A small masked image model, trained from scratch.
Model: 10.6M parameters, encoder arch vit, encoder moe top_k, encoder num experts 64, encoder patch size [8, 8], encoder layers 6, encoder width 128, decoder width 128, decoder layers 2.
Training: soap at rate 0.0031, 14300 steps, batches of 256.
Rows from block 3 of the encoder of a small masked image model, named by matrix and row number. Rows with one number within an expert belong to one neuron, the router's apart. Each number is 200 + 40 x the weight over its row's rms, rounded and kept within 0 to 999. All counts start at 0.
After each expert's rows are labels from the 100 images, of 14848, where the router gives the expert most weight on average: "responds to" is what is common among them. Only what is clearly more common there than usual is listed. The data: aerial photos of the United States (SatlasPretrain).
# router: router (encoder.blocks.3.mlp.router.weight, 64x128, trained with AdamW), inputs 64-127
# gate: expert gate (encoder.blocks.3.mlp.gate, 64x128x128), inputs 64-127
# up: expert up (encoder.blocks.3.mlp.up, 64x128x128), inputs 64-127
# down: expert down (encoder.blocks.3.mlp.down, 64x128x128, transposed), outputs 64-127

# expert 40
router.40,196,273,238,187,132,139,129,176,270,265,131,184,210,146,179,210,217,149,149,107,167,199,199,150,178,193,216,281,198,243,211,220,171,181,236,219,270,193,189,141,176,214,171,251,108,144,151,151,178,229,167,149,230,231,195,224,234,193,175,301,170,187,229,174
gate.4,242,180,209,139,169,215,260,244,169,171,194,197,192,204,207,190,133,195,215,224,244,151,254,197,193,212,218,193,247,214,171,176,203,233,236,181,197,235,186,209,189,171,204,232,209,112,108,222,258,139,171,122,206,184,178,195,177,166,286,165,238,281,170,240
up.4,233,165,196,131,194,259,285,233,190,215,194,195,163,175,248,213,159,169,222,205,256,166,239,180,187,232,237,221,244,165,222,154,241,197,214,256,133,246,203,244,193,118,180,219,231,128,143,207,260,165,167,162,194,194,247,223,205,112,253,154,206,251,186,142
down.4,252,263,190,180,246,196,202,243,159,152,228,166,221,192,202,247,202,220,230,258,209,184,180,235,100,240,155,174,278,165,161,176,132,212,288,227,89,160,138,211,191,190,139,256,204,142,245,197,205,219,270,162,189,151,184,241,158,246,227,200,200,231,205,252
gate.5,259,241,266,254,224,167,243,158,202,243,183,227,211,208,177,233,212,229,232,201,170,162,142,220,206,222,252,212,163,173,230,133,151,264,186,193,199,255,271,266,260,213,205,139,155,256,245,228,135,148,184,250,189,209,198,213,224,256,174,219,146,228,175,195
up.5,89,126,176,160,144,243,135,239,198,201,196,182,207,180,212,179,181,169,177,205,237,204,250,204,177,179,143,145,271,202,195,288,225,173,208,178,171,147,163,150,154,222,194,255,232,146,202,200,231,250,221,157,199,194,177,181,211,219,233,161,264,214,254,179
down.5,248,219,203,212,159,202,206,214,197,142,167,180,176,257,206,236,176,175,183,176,152,198,163,151,216,222,203,199,196,178,210,118,282,202,199,158,159,136,200,222,245,205,266,215,186,231,213,232,177,182,156,172,185,160,250,217,189,261,267,168,176,152,236,256
gate.6,200,205,217,226,156,70,242,188,166,151,232,200,218,191,153,177,227,184,191,274,278,196,228,189,232,190,156,109,240,176,286,233,185,257,225,223,204,213,194,158,235,189,200,158,226,168,222,229,217,188,224,187,270,188,147,178,201,280,171,184,219,237,196,214
up.6,143,153,257,215,206,251,218,169,131,212,191,195,182,213,229,132,217,234,139,241,185,182,172,168,194,233,213,260,151,248,189,212,191,221,241,233,259,191,158,183,277,208,224,159,226,151,220,224,186,188,159,167,231,181,273,203,189,320,212,210,243,177,317,180
down.6,196,192,99,116,157,154,225,200,226,172,248,176,180,177,245,227,241,176,178,209,227,227,178,269,199,172,218,168,200,95,184,272,131,161,188,290,232,275,189,257,196,180,177,229,197,309,163,208,202,207,186,209,242,289,195,163,168,217,230,210,185,176,208,151
responds to: crop field

# expert 3
router.3,195,251,188,163,152,131,189,179,271,277,153,166,201,148,233,217,238,140,122,126,138,248,194,175,167,202,177,221,203,266,277,221,215,183,202,178,288,195,227,211,123,218,199,252,151,186,168,175,101,208,151,180,214,221,196,198,246,200,259,277,161,219,179,162
gate.4,145,186,250,224,194,155,282,146,181,207,155,258,160,162,168,191,205,243,201,194,120,202,158,112,195,134,181,287,181,179,243,174,296,181,147,227,146,191,195,272,224,147,204,200,179,153,187,206,188,196,199,233,192,193,169,245,223,183,243,216,222,205,88,249
up.4,254,241,238,205,176,139,239,144,240,192,201,192,91,209,201,165,215,242,193,226,147,205,179,170,218,165,203,192,167,159,242,192,276,187,145,260,150,208,158,187,223,166,199,210,202,115,266,172,155,184,194,212,162,191,148,245,206,202,232,228,160,135,103,153
down.4,191,235,216,158,213,174,60,197,198,194,99,130,179,278,209,195,155,246,240,221,233,195,213,208,159,143,252,239,163,230,273,196,233,222,201,169,200,191,173,166,145,179,163,204,227,219,227,199,207,196,242,156,195,138,239,150,233,160,146,207,324,240,219,214
gate.5,113,215,260,192,200,166,234,262,181,186,244,213,193,179,187,261,196,196,152,231,141,138,223,242,234,188,182,254,159,160,210,216,255,229,219,174,249,240,184,215,182,129,182,109,123,180,256,187,202,206,194,183,198,257,271,153,189,127,143,203,239,204,174,214
up.5,126,224,252,176,205,166,245,215,199,188,241,205,196,156,213,246,194,173,161,223,134,141,214,247,238,201,173,249,140,168,189,260,257,229,230,157,225,265,171,269,179,127,154,125,149,221,218,190,201,198,206,178,211,233,254,163,228,119,185,216,261,200,178,167
down.5,180,240,231,280,165,171,204,231,154,141,209,198,187,163,104,173,254,183,209,218,212,131,188,217,154,166,193,187,206,193,222,240,203,127,271,234,187,246,189,243,238,192,270,161,246,200,163,228,180,114,183,187,175,218,168,218,197,189,234,164,205,236,144,180
gate.6,193,194,247,182,203,235,253,296,185,253,148,188,264,142,266,140,243,244,180,259,175,173,193,189,243,189,238,256,127,199,140,175,163,241,214,175,182,157,278,145,175,177,181,136,165,167,175,271,255,179,198,165,170,232,255,199,234,209,217,145,147,197,193,225
up.6,154,206,185,237,170,248,222,195,202,176,255,193,187,299,108,271,265,205,196,174,192,178,202,145,151,269,192,224,242,199,204,119,154,178,228,271,195,201,172,213,169,182,259,194,238,143,222,210,181,142,176,259,234,241,157,150,251,239,227,151,216,148,236,239
down.6,161,153,220,159,160,219,260,206,194,183,200,128,204,145,245,239,233,220,209,178,259,216,237,224,240,166,246,237,138,198,191,165,255,218,191,186,209,238,149,236,181,111,185,224,216,168,203,203,145,181,166,210,104,153,195,174,293,179,232,133,246,319,175,167
responds to: crop field

# expert 54
router.54,193,268,291,156,162,115,177,202,241,228,144,193,240,185,189,216,263,164,159,110,145,234,206,175,175,161,193,233,185,239,215,206,180,166,229,155,222,284,177,207,151,228,181,272,188,146,125,165,187,243,183,178,198,181,194,227,188,197,179,311,163,199,202,160
gate.4,162,165,122,176,159,201,206,203,191,193,229,189,172,172,285,200,270,179,293,248,120,179,140,246,133,255,247,201,203,190,208,230,191,199,211,262,235,237,148,171,190,190,242,244,230,268,196,215,181,227,212,226,222,181,301,208,215,100,153,219,183,210,278,169
up.4,222,264,182,256,157,185,176,177,219,152,188,331,139,237,266,146,155,173,211,231,191,228,207,204,175,280,154,166,267,192,238,175,253,185,187,185,139,215,203,191,206,201,234,131,209,241,212,169,182,245,248,181,207,219,139,213,224,203,174,247,194,104,232,177
down.4,188,201,156,195,223,189,234,155,185,136,181,159,203,270,213,198,161,315,172,185,178,118,195,236,181,221,215,207,184,221,229,181,180,269,201,266,212,232,109,174,183,143,284,292,177,218,202,217,167,265,248,210,155,152,197,152,175,205,212,247,200,195,219,184
gate.5,151,181,183,209,205,245,158,173,166,183,233,247,239,280,71,178,188,208,168,292,168,273,209,215,235,193,221,280,176,100,234,194,205,234,257,173,199,223,260,235,203,273,174,223,174,164,182,207,223,215,165,148,166,194,220,161,240,131,181,184,177,150,206,185
up.5,203,238,239,211,179,148,229,274,227,230,163,177,182,118,287,207,186,178,260,108,220,146,192,179,154,187,156,148,226,283,181,206,195,167,183,235,211,192,140,103,218,130,248,215,221,257,197,191,203,173,221,226,254,184,213,235,158,262,212,213,188,262,174,219
down.5,266,248,288,157,198,179,162,247,215,218,174,303,211,247,135,171,217,186,157,158,164,194,188,175,168,128,241,128,236,269,155,171,164,166,225,196,169,233,231,174,242,253,230,191,136,194,236,220,216,158,199,246,161,266,218,174,211,258,183,199,188,247,266,197
gate.6,285,156,200,254,195,153,102,202,229,172,210,169,156,189,137,262,247,213,215,208,150,144,201,233,199,188,272,161,182,211,120,225,221,250,204,110,249,153,136,143,162,92,214,239,243,151,277,245,202,219,164,170,195,139,241,188,183,178,249,171,218,239,191,201
up.6,170,117,176,160,207,201,225,237,247,223,207,166,162,262,149,231,185,166,191,235,138,190,187,197,201,201,216,268,231,111,163,239,172,291,259,150,251,232,204,158,138,208,203,205,190,179,224,184,204,192,267,168,180,185,277,137,82,198,174,128,183,221,259,203
down.6,182,211,265,191,184,244,304,150,145,224,207,202,186,163,242,153,153,156,240,153,161,230,221,194,225,212,259,199,220,198,216,198,276,258,190,201,238,141,184,235,216,163,198,234,225,153,215,215,200,221,127,170,251,268,203,194,176,202,165,263,214,189,198,256
responds to: crop field

# expert 33
router.33,206,240,257,235,241,238,223,217,150,163,250,186,185,289,254,233,141,185,159,272,252,205,168,221,191,168,219,159,194,155,219,148,269,191,199,214,214,119,173,199,255,225,212,175,230,193,229,253,287,212,214,258,213,178,183,223,196,174,204,117,148,186,193,207
gate.0,222,214,219,118,253,178,81,164,152,141,217,208,148,231,277,155,130,168,170,213,231,186,220,273,166,191,248,134,207,134,181,174,179,216,235,205,221,193,188,197,147,260,260,233,175,155,253,206,226,269,194,210,249,223,222,275,155,218,224,185,203,186,197,204
up.0,213,193,225,105,253,186,70,160,184,141,219,215,146,245,255,193,145,154,180,189,229,189,227,265,120,169,237,122,225,131,164,177,187,226,238,161,250,189,178,200,142,262,241,250,151,160,254,201,239,244,217,197,249,190,213,278,181,214,228,148,194,182,187,208
down.0,238,208,152,200,176,181,172,161,287,302,212,201,223,230,162,246,300,214,256,192,205,201,235,171,193,186,162,282,209,220,151,219,140,218,154,248,149,217,170,229,261,157,235,194,177,204,187,234,197,117,189,190,224,152,219,175,187,154,161,247,170,145,189,180
gate.1,176,178,148,158,257,166,178,213,219,252,164,178,243,191,228,188,166,200,163,141,257,238,159,219,215,221,200,211,148,244,170,189,183,195,199,217,190,184,252,185,148,181,181,288,206,207,206,209,116,187,238,232,192,199,294,161,199,275,206,208,226,234,78,132
up.1,225,228,227,251,175,233,200,156,134,161,226,192,124,200,215,137,309,216,233,233,92,177,205,216,227,208,187,215,144,191,203,144,261,231,162,185,199,222,142,236,189,217,227,194,200,185,165,159,214,216,198,200,214,171,162,222,198,258,118,255,158,160,229,231
down.1,182,154,192,246,207,174,202,250,203,165,148,208,286,237,138,183,212,128,189,200,222,228,274,238,172,202,213,157,208,189,192,224,152,252,199,153,178,168,217,160,132,251,196,199,208,189,237,195,129,235,272,196,223,202,196,201,187,225,132,251,237,149,141,282
gate.2,209,260,151,275,243,225,222,264,167,118,182,245,194,138,150,207,280,214,111,219,104,186,179,246,276,140,175,153,227,265,206,269,165,204,211,241,175,155,131,189,216,136,185,234,167,240,216,305,232,178,186,255,179,214,187,203,187,232,214,236,251,223,207,213
up.2,223,135,254,143,169,217,156,236,178,240,149,166,271,235,202,165,177,158,196,255,254,220,269,149,258,291,217,153,139,128,198,189,263,157,159,214,165,256,260,216,204,186,172,167,222,145,174,175,208,230,209,150,188,193,218,187,260,198,211,158,193,169,197,219
down.2,193,227,261,186,263,216,157,163,200,232,192,143,84,263,164,224,174,245,158,241,163,203,245,170,253,260,249,187,143,165,119,180,188,276,195,272,184,217,233,229,211,224,163,164,219,173,209,232,263,253,190,219,244,198,162,246,230,251,129,219,220,191,135,231
responds to: crop field

# expert 22
router.22,193,207,193,224,200,176,248,237,150,119,243,220,171,243,201,199,140,172,209,271,145,285,199,168,190,213,266,264,129,253,155,172,214,230,182,193,214,132,198,221,227,241,188,172,277,236,181,290,219,175,161,191,216,215,218,233,221,228,180,97,205,272,146,234
gate.4,288,294,155,225,236,196,162,195,210,218,136,168,166,214,166,257,235,225,111,165,203,219,194,199,165,238,245,232,202,205,168,231,203,172,227,200,221,174,194,258,208,247,226,133,235,239,194,158,171,256,236,195,216,192,185,177,180,240,222,207,146,229,221,116
up.4,119,132,185,179,170,239,185,234,133,231,256,220,199,201,205,150,199,191,273,252,164,152,214,251,219,173,188,149,207,171,232,192,240,243,190,166,154,235,195,133,184,171,238,243,222,202,229,256,172,123,164,207,168,187,258,234,220,196,166,204,254,192,203,247
down.4,182,155,160,165,193,217,229,173,238,210,222,130,181,148,240,237,180,229,197,133,167,262,166,190,239,140,182,161,254,183,185,278,150,190,233,149,231,164,174,160,211,185,225,247,220,109,171,225,199,230,219,198,233,201,262,262,214,239,242,178,153,168,165,233
gate.5,192,238,145,234,226,212,193,249,199,209,175,238,214,198,221,180,207,214,153,299,206,129,255,248,266,168,183,241,239,225,221,215,142,268,189,175,201,198,155,187,253,142,201,141,216,179,218,229,220,179,146,171,153,277,202,135,159,210,224,170,231,199,273,199
up.5,181,182,156,231,201,199,189,229,277,193,189,202,223,176,205,152,161,192,177,216,158,212,151,196,229,188,122,258,194,243,185,134,174,193,181,231,239,261,256,180,202,178,193,186,134,171,139,227,265,306,189,127,190,246,205,214,214,165,200,174,169,255,202,276
down.5,183,121,209,221,197,175,277,274,197,214,222,206,198,189,145,222,172,222,189,175,184,168,204,257,158,195,184,253,159,197,244,160,185,223,181,137,211,166,237,136,258,250,285,172,193,133,221,201,182,179,145,176,164,196,191,280,138,193,240,259,175,220,205,218
gate.6,177,248,170,226,214,185,235,130,262,162,189,195,185,298,196,188,180,199,215,192,250,241,263,171,188,140,188,267,148,210,209,245,119,178,211,146,210,176,207,141,166,310,178,212,178,166,197,212,133,185,167,154,220,158,206,195,198,258,166,213,205,160,160,185
up.6,159,186,304,189,244,189,167,226,152,207,197,217,172,105,206,194,227,219,187,217,151,215,154,174,212,215,225,218,146,216,204,207,296,217,206,245,203,258,175,240,194,197,222,152,190,220,252,150,293,208,217,267,224,237,223,191,211,148,224,267,139,178,185,243
down.6,203,234,183,211,217,109,227,170,209,169,203,251,180,197,172,207,148,297,227,211,234,149,216,166,167,153,215,165,205,189,161,172,191,228,256,140,132,291,142,103,181,190,236,181,195,168,227,222,242,236,156,212,150,133,234,179,197,211,219,232,210,185,237,251
responds to: building

# expert 29
router.29,200,211,230,241,176,201,255,204,113,174,243,151,163,238,155,256,173,221,229,252,219,220,205,199,177,292,164,163,192,186,221,147,227,229,204,205,186,201,199,256,222,137,210,188,224,156,191,253,252,222,200,210,182,206,229,106,172,190,170,207,141,248,263,221
gate.4,261,194,276,204,149,117,251,233,182,198,169,137,142,184,224,234,233,162,187,255,192,280,206,276,175,222,167,175,200,200,207,235,168,179,262,197,143,171,193,226,246,204,169,201,162,144,190,198,232,161,234,209,208,154,208,211,187,233,181,202,191,147,217,166
up.4,176,284,158,196,265,249,147,169,212,218,275,259,243,220,153,146,146,252,186,121,179,143,208,127,224,160,212,195,170,157,167,194,259,209,147,203,229,264,230,188,155,158,198,202,228,251,227,181,205,214,181,225,210,234,202,215,209,171,208,154,174,206,228,230
down.4,207,235,228,239,194,157,148,200,140,186,196,194,149,304,270,188,187,173,219,289,250,181,207,213,201,281,248,196,251,131,195,165,210,243,205,194,220,164,153,199,172,198,193,241,205,168,203,223,232,145,152,217,186,227,245,207,84,219,178,232,177,206,246,265
gate.5,179,209,205,154,202,206,120,173,236,215,154,218,240,172,162,289,246,127,169,152,205,206,295,217,166,265,121,197,166,247,211,139,208,139,200,220,197,129,139,132,265,265,173,231,249,199,249,284,224,270,198,182,247,162,172,236,247,235,145,252,132,174,196,192
up.5,188,185,175,165,247,215,166,182,197,218,174,244,232,185,192,296,282,166,152,135,186,178,292,209,179,250,144,177,162,262,184,139,197,125,159,194,188,164,135,153,265,256,163,241,262,212,249,262,236,265,219,214,195,156,164,195,251,236,126,245,143,151,199,160
down.5,227,181,227,150,231,177,141,218,205,133,164,218,271,159,150,188,191,256,187,165,229,152,234,239,216,174,279,210,189,237,206,152,122,141,264,217,186,226,230,223,192,232,196,280,232,240,169,141,194,230,215,235,217,197,250,225,161,100,244,219,214,207,211,200
gate.6,172,239,245,169,130,221,179,162,231,138,155,230,158,202,208,246,162,194,218,160,287,182,156,201,164,195,193,183,187,167,178,160,224,171,164,227,217,216,215,186,248,231,224,204,149,257,145,225,187,171,224,188,144,145,171,177,77,217,255,232,170,179,172,259
up.6,140,238,244,157,127,224,188,162,225,183,157,219,173,232,208,237,182,232,240,174,277,158,138,200,140,176,209,170,180,167,191,192,216,128,196,240,227,208,252,212,249,220,197,193,154,181,148,253,187,207,199,182,154,137,157,184,110,174,229,236,179,171,164,252
down.6,221,208,198,184,190,171,271,279,203,196,287,227,261,136,219,172,203,174,196,166,185,233,158,153,162,139,221,219,212,230,189,220,161,141,154,186,273,139,214,224,214,236,159,194,184,177,212,197,238,199,216,161,166,191,231,185,247,200,227,205,162,164,247,147
responds to: crop field

# expert 9
router.9,202,255,245,176,148,152,156,192,293,256,130,178,205,173,203,244,247,164,136,168,162,242,210,170,147,178,212,239,184,277,251,229,140,201,215,208,230,257,188,188,199,220,142,258,110,169,164,159,177,225,191,146,212,237,196,237,218,230,205,247,155,221,214,155
gate.4,168,267,187,213,179,208,223,212,143,128,232,203,212,209,160,177,220,254,191,346,231,207,204,185,132,242,227,240,226,216,200,174,291,217,118,190,205,153,161,205,231,258,152,225,263,199,223,214,172,167,199,181,211,213,227,202,159,212,218,262,172,173,213,162
up.4,208,117,226,143,151,214,239,146,203,193,167,210,228,233,218,194,203,235,171,138,224,205,244,161,221,181,250,261,184,253,205,142,164,179,225,213,216,167,192,256,217,178,205,200,217,196,242,244,223,186,135,218,141,169,124,216,195,233,179,220,152,197,250,139
down.4,259,160,244,235,132,199,205,195,271,181,143,215,288,247,141,168,200,172,276,217,134,204,196,195,214,255,145,238,218,182,182,208,224,79,157,251,187,259,224,168,175,208,211,178,189,209,167,163,231,205,220,262,114,223,217,155,207,158,186,176,166,96,161,193
gate.5,167,214,200,248,196,173,237,209,124,180,211,207,157,204,205,233,171,153,168,232,172,221,232,135,193,114,179,211,265,202,186,230,210,163,200,182,145,174,252,226,270,212,228,203,267,265,208,248,291,137,228,323,190,154,195,160,190,224,201,176,185,204,183,165
up.5,175,178,241,249,199,221,166,287,187,254,189,201,242,148,234,236,165,201,136,237,216,185,234,183,244,292,254,227,267,168,148,113,203,146,152,238,225,247,212,179,220,224,213,175,173,272,158,193,275,208,211,222,214,218,226,189,195,188,235,188,123,145,158,305
down.5,236,164,164,286,150,219,228,191,184,230,198,169,156,237,199,162,200,173,173,313,262,230,237,202,193,245,144,142,205,193,201,177,190,180,223,213,184,187,159,199,200,172,236,216,246,189,176,290,134,163,225,176,249,184,219,188,183,240,204,198,217,253,240,250
gate.6,230,276,166,202,187,220,175,139,254,185,221,165,237,140,145,194,257,244,179,216,213,212,206,223,211,238,229,178,197,201,200,199,208,154,204,128,234,215,175,170,206,241,187,155,267,237,183,179,135,216,192,151,248,196,175,169,240,156,227,185,237,180,51,262
up.6,149,184,171,167,162,224,210,243,234,200,241,220,125,187,194,188,132,188,162,206,122,182,187,196,226,216,184,170,182,198,181,224,234,198,175,237,195,199,268,242,198,224,185,237,214,158,194,232,277,159,175,243,187,208,147,256,194,293,174,173,208,230,314,158
down.6,180,143,175,166,224,144,212,211,169,208,213,158,211,277,163,184,248,242,169,218,200,222,237,267,193,177,207,208,126,185,224,172,177,195,204,207,229,218,226,214,140,213,233,229,284,152,190,178,211,222,173,197,151,285,165,240,219,161,215,116,190,215,190,220
responds to: crop field

# expert 19
router.19,183,265,249,159,168,128,140,198,299,287,175,179,180,146,184,216,236,190,146,148,178,238,210,124,141,221,212,220,157,261,250,239,211,171,179,199,243,186,203,139,178,227,178,250,174,160,164,170,137,227,202,140,232,205,200,257,212,227,219,251,146,193,196,168
gate.0,193,210,210,233,200,267,270,267,84,162,193,186,223,228,271,114,204,225,166,259,179,224,233,201,130,230,186,191,226,207,205,161,189,183,189,242,238,211,224,184,201,186,157,200,254,190,190,177,303,255,220,209,237,252,237,211,223,217,194,173,137,211,215,189
up.0,145,295,133,134,204,124,159,150,225,215,190,163,157,233,201,211,256,228,210,221,248,150,206,254,218,143,199,220,216,199,201,219,192,243,238,239,197,150,199,205,149,210,235,223,189,100,267,155,158,206,147,218,183,233,200,267,136,198,198,244,196,217,259,229
down.0,181,223,254,257,217,248,199,210,214,177,168,227,186,170,157,285,220,201,207,212,165,181,209,183,274,158,178,166,202,159,131,200,201,183,198,206,248,141,163,178,174,191,131,208,206,184,224,174,116,212,245,270,286,179,207,208,109,166,176,264,234,136,165,304
gate.1,239,149,256,247,198,164,236,153,203,114,250,206,198,265,267,197,251,142,176,197,201,308,111,174,158,138,179,284,217,183,202,173,158,193,180,243,122,195,174,228,190,140,210,234,167,254,150,224,229,214,214,190,239,207,175,156,179,247,179,157,186,273,271,162
up.1,165,293,146,155,195,193,171,266,175,293,176,193,230,146,168,199,145,217,230,180,227,103,255,223,232,264,233,129,191,203,196,231,217,206,208,193,272,219,222,194,209,255,191,167,213,157,241,190,163,206,213,193,146,188,221,258,233,149,210,252,192,125,111,250
down.1,214,208,250,214,223,187,228,214,151,248,123,231,199,192,258,199,222,232,200,257,194,241,206,178,185,172,214,200,176,151,189,204,254,250,160,261,116,223,181,154,264,132,131,197,126,194,153,179,336,207,223,240,180,205,155,168,183,247,239,191,199,203,194,169
gate.2,189,120,275,211,247,198,187,161,165,166,188,173,249,241,228,156,244,222,145,267,289,214,223,229,238,180,199,232,225,197,208,158,185,194,149,205,183,212,196,190,195,158,230,225,240,244,210,226,181,211,206,189,197,127,199,146,263,200,172,158,118,250,225,157
up.2,217,215,220,200,181,206,252,190,251,224,172,248,189,278,232,242,185,129,256,233,250,188,214,237,197,136,186,55,239,252,173,230,190,125,165,231,205,191,239,137,176,177,163,192,206,172,209,144,215,158,239,201,203,155,211,228,256,168,223,178,161,225,219,143
down.2,164,187,251,170,231,190,170,235,179,202,229,205,216,230,158,217,289,204,172,198,170,190,161,215,232,173,230,166,188,229,175,207,171,154,150,231,259,301,199,233,182,271,235,185,272,224,258,174,215,202,233,254,89,171,212,282,72,181,186,208,211,123,196,166
responds to: crop field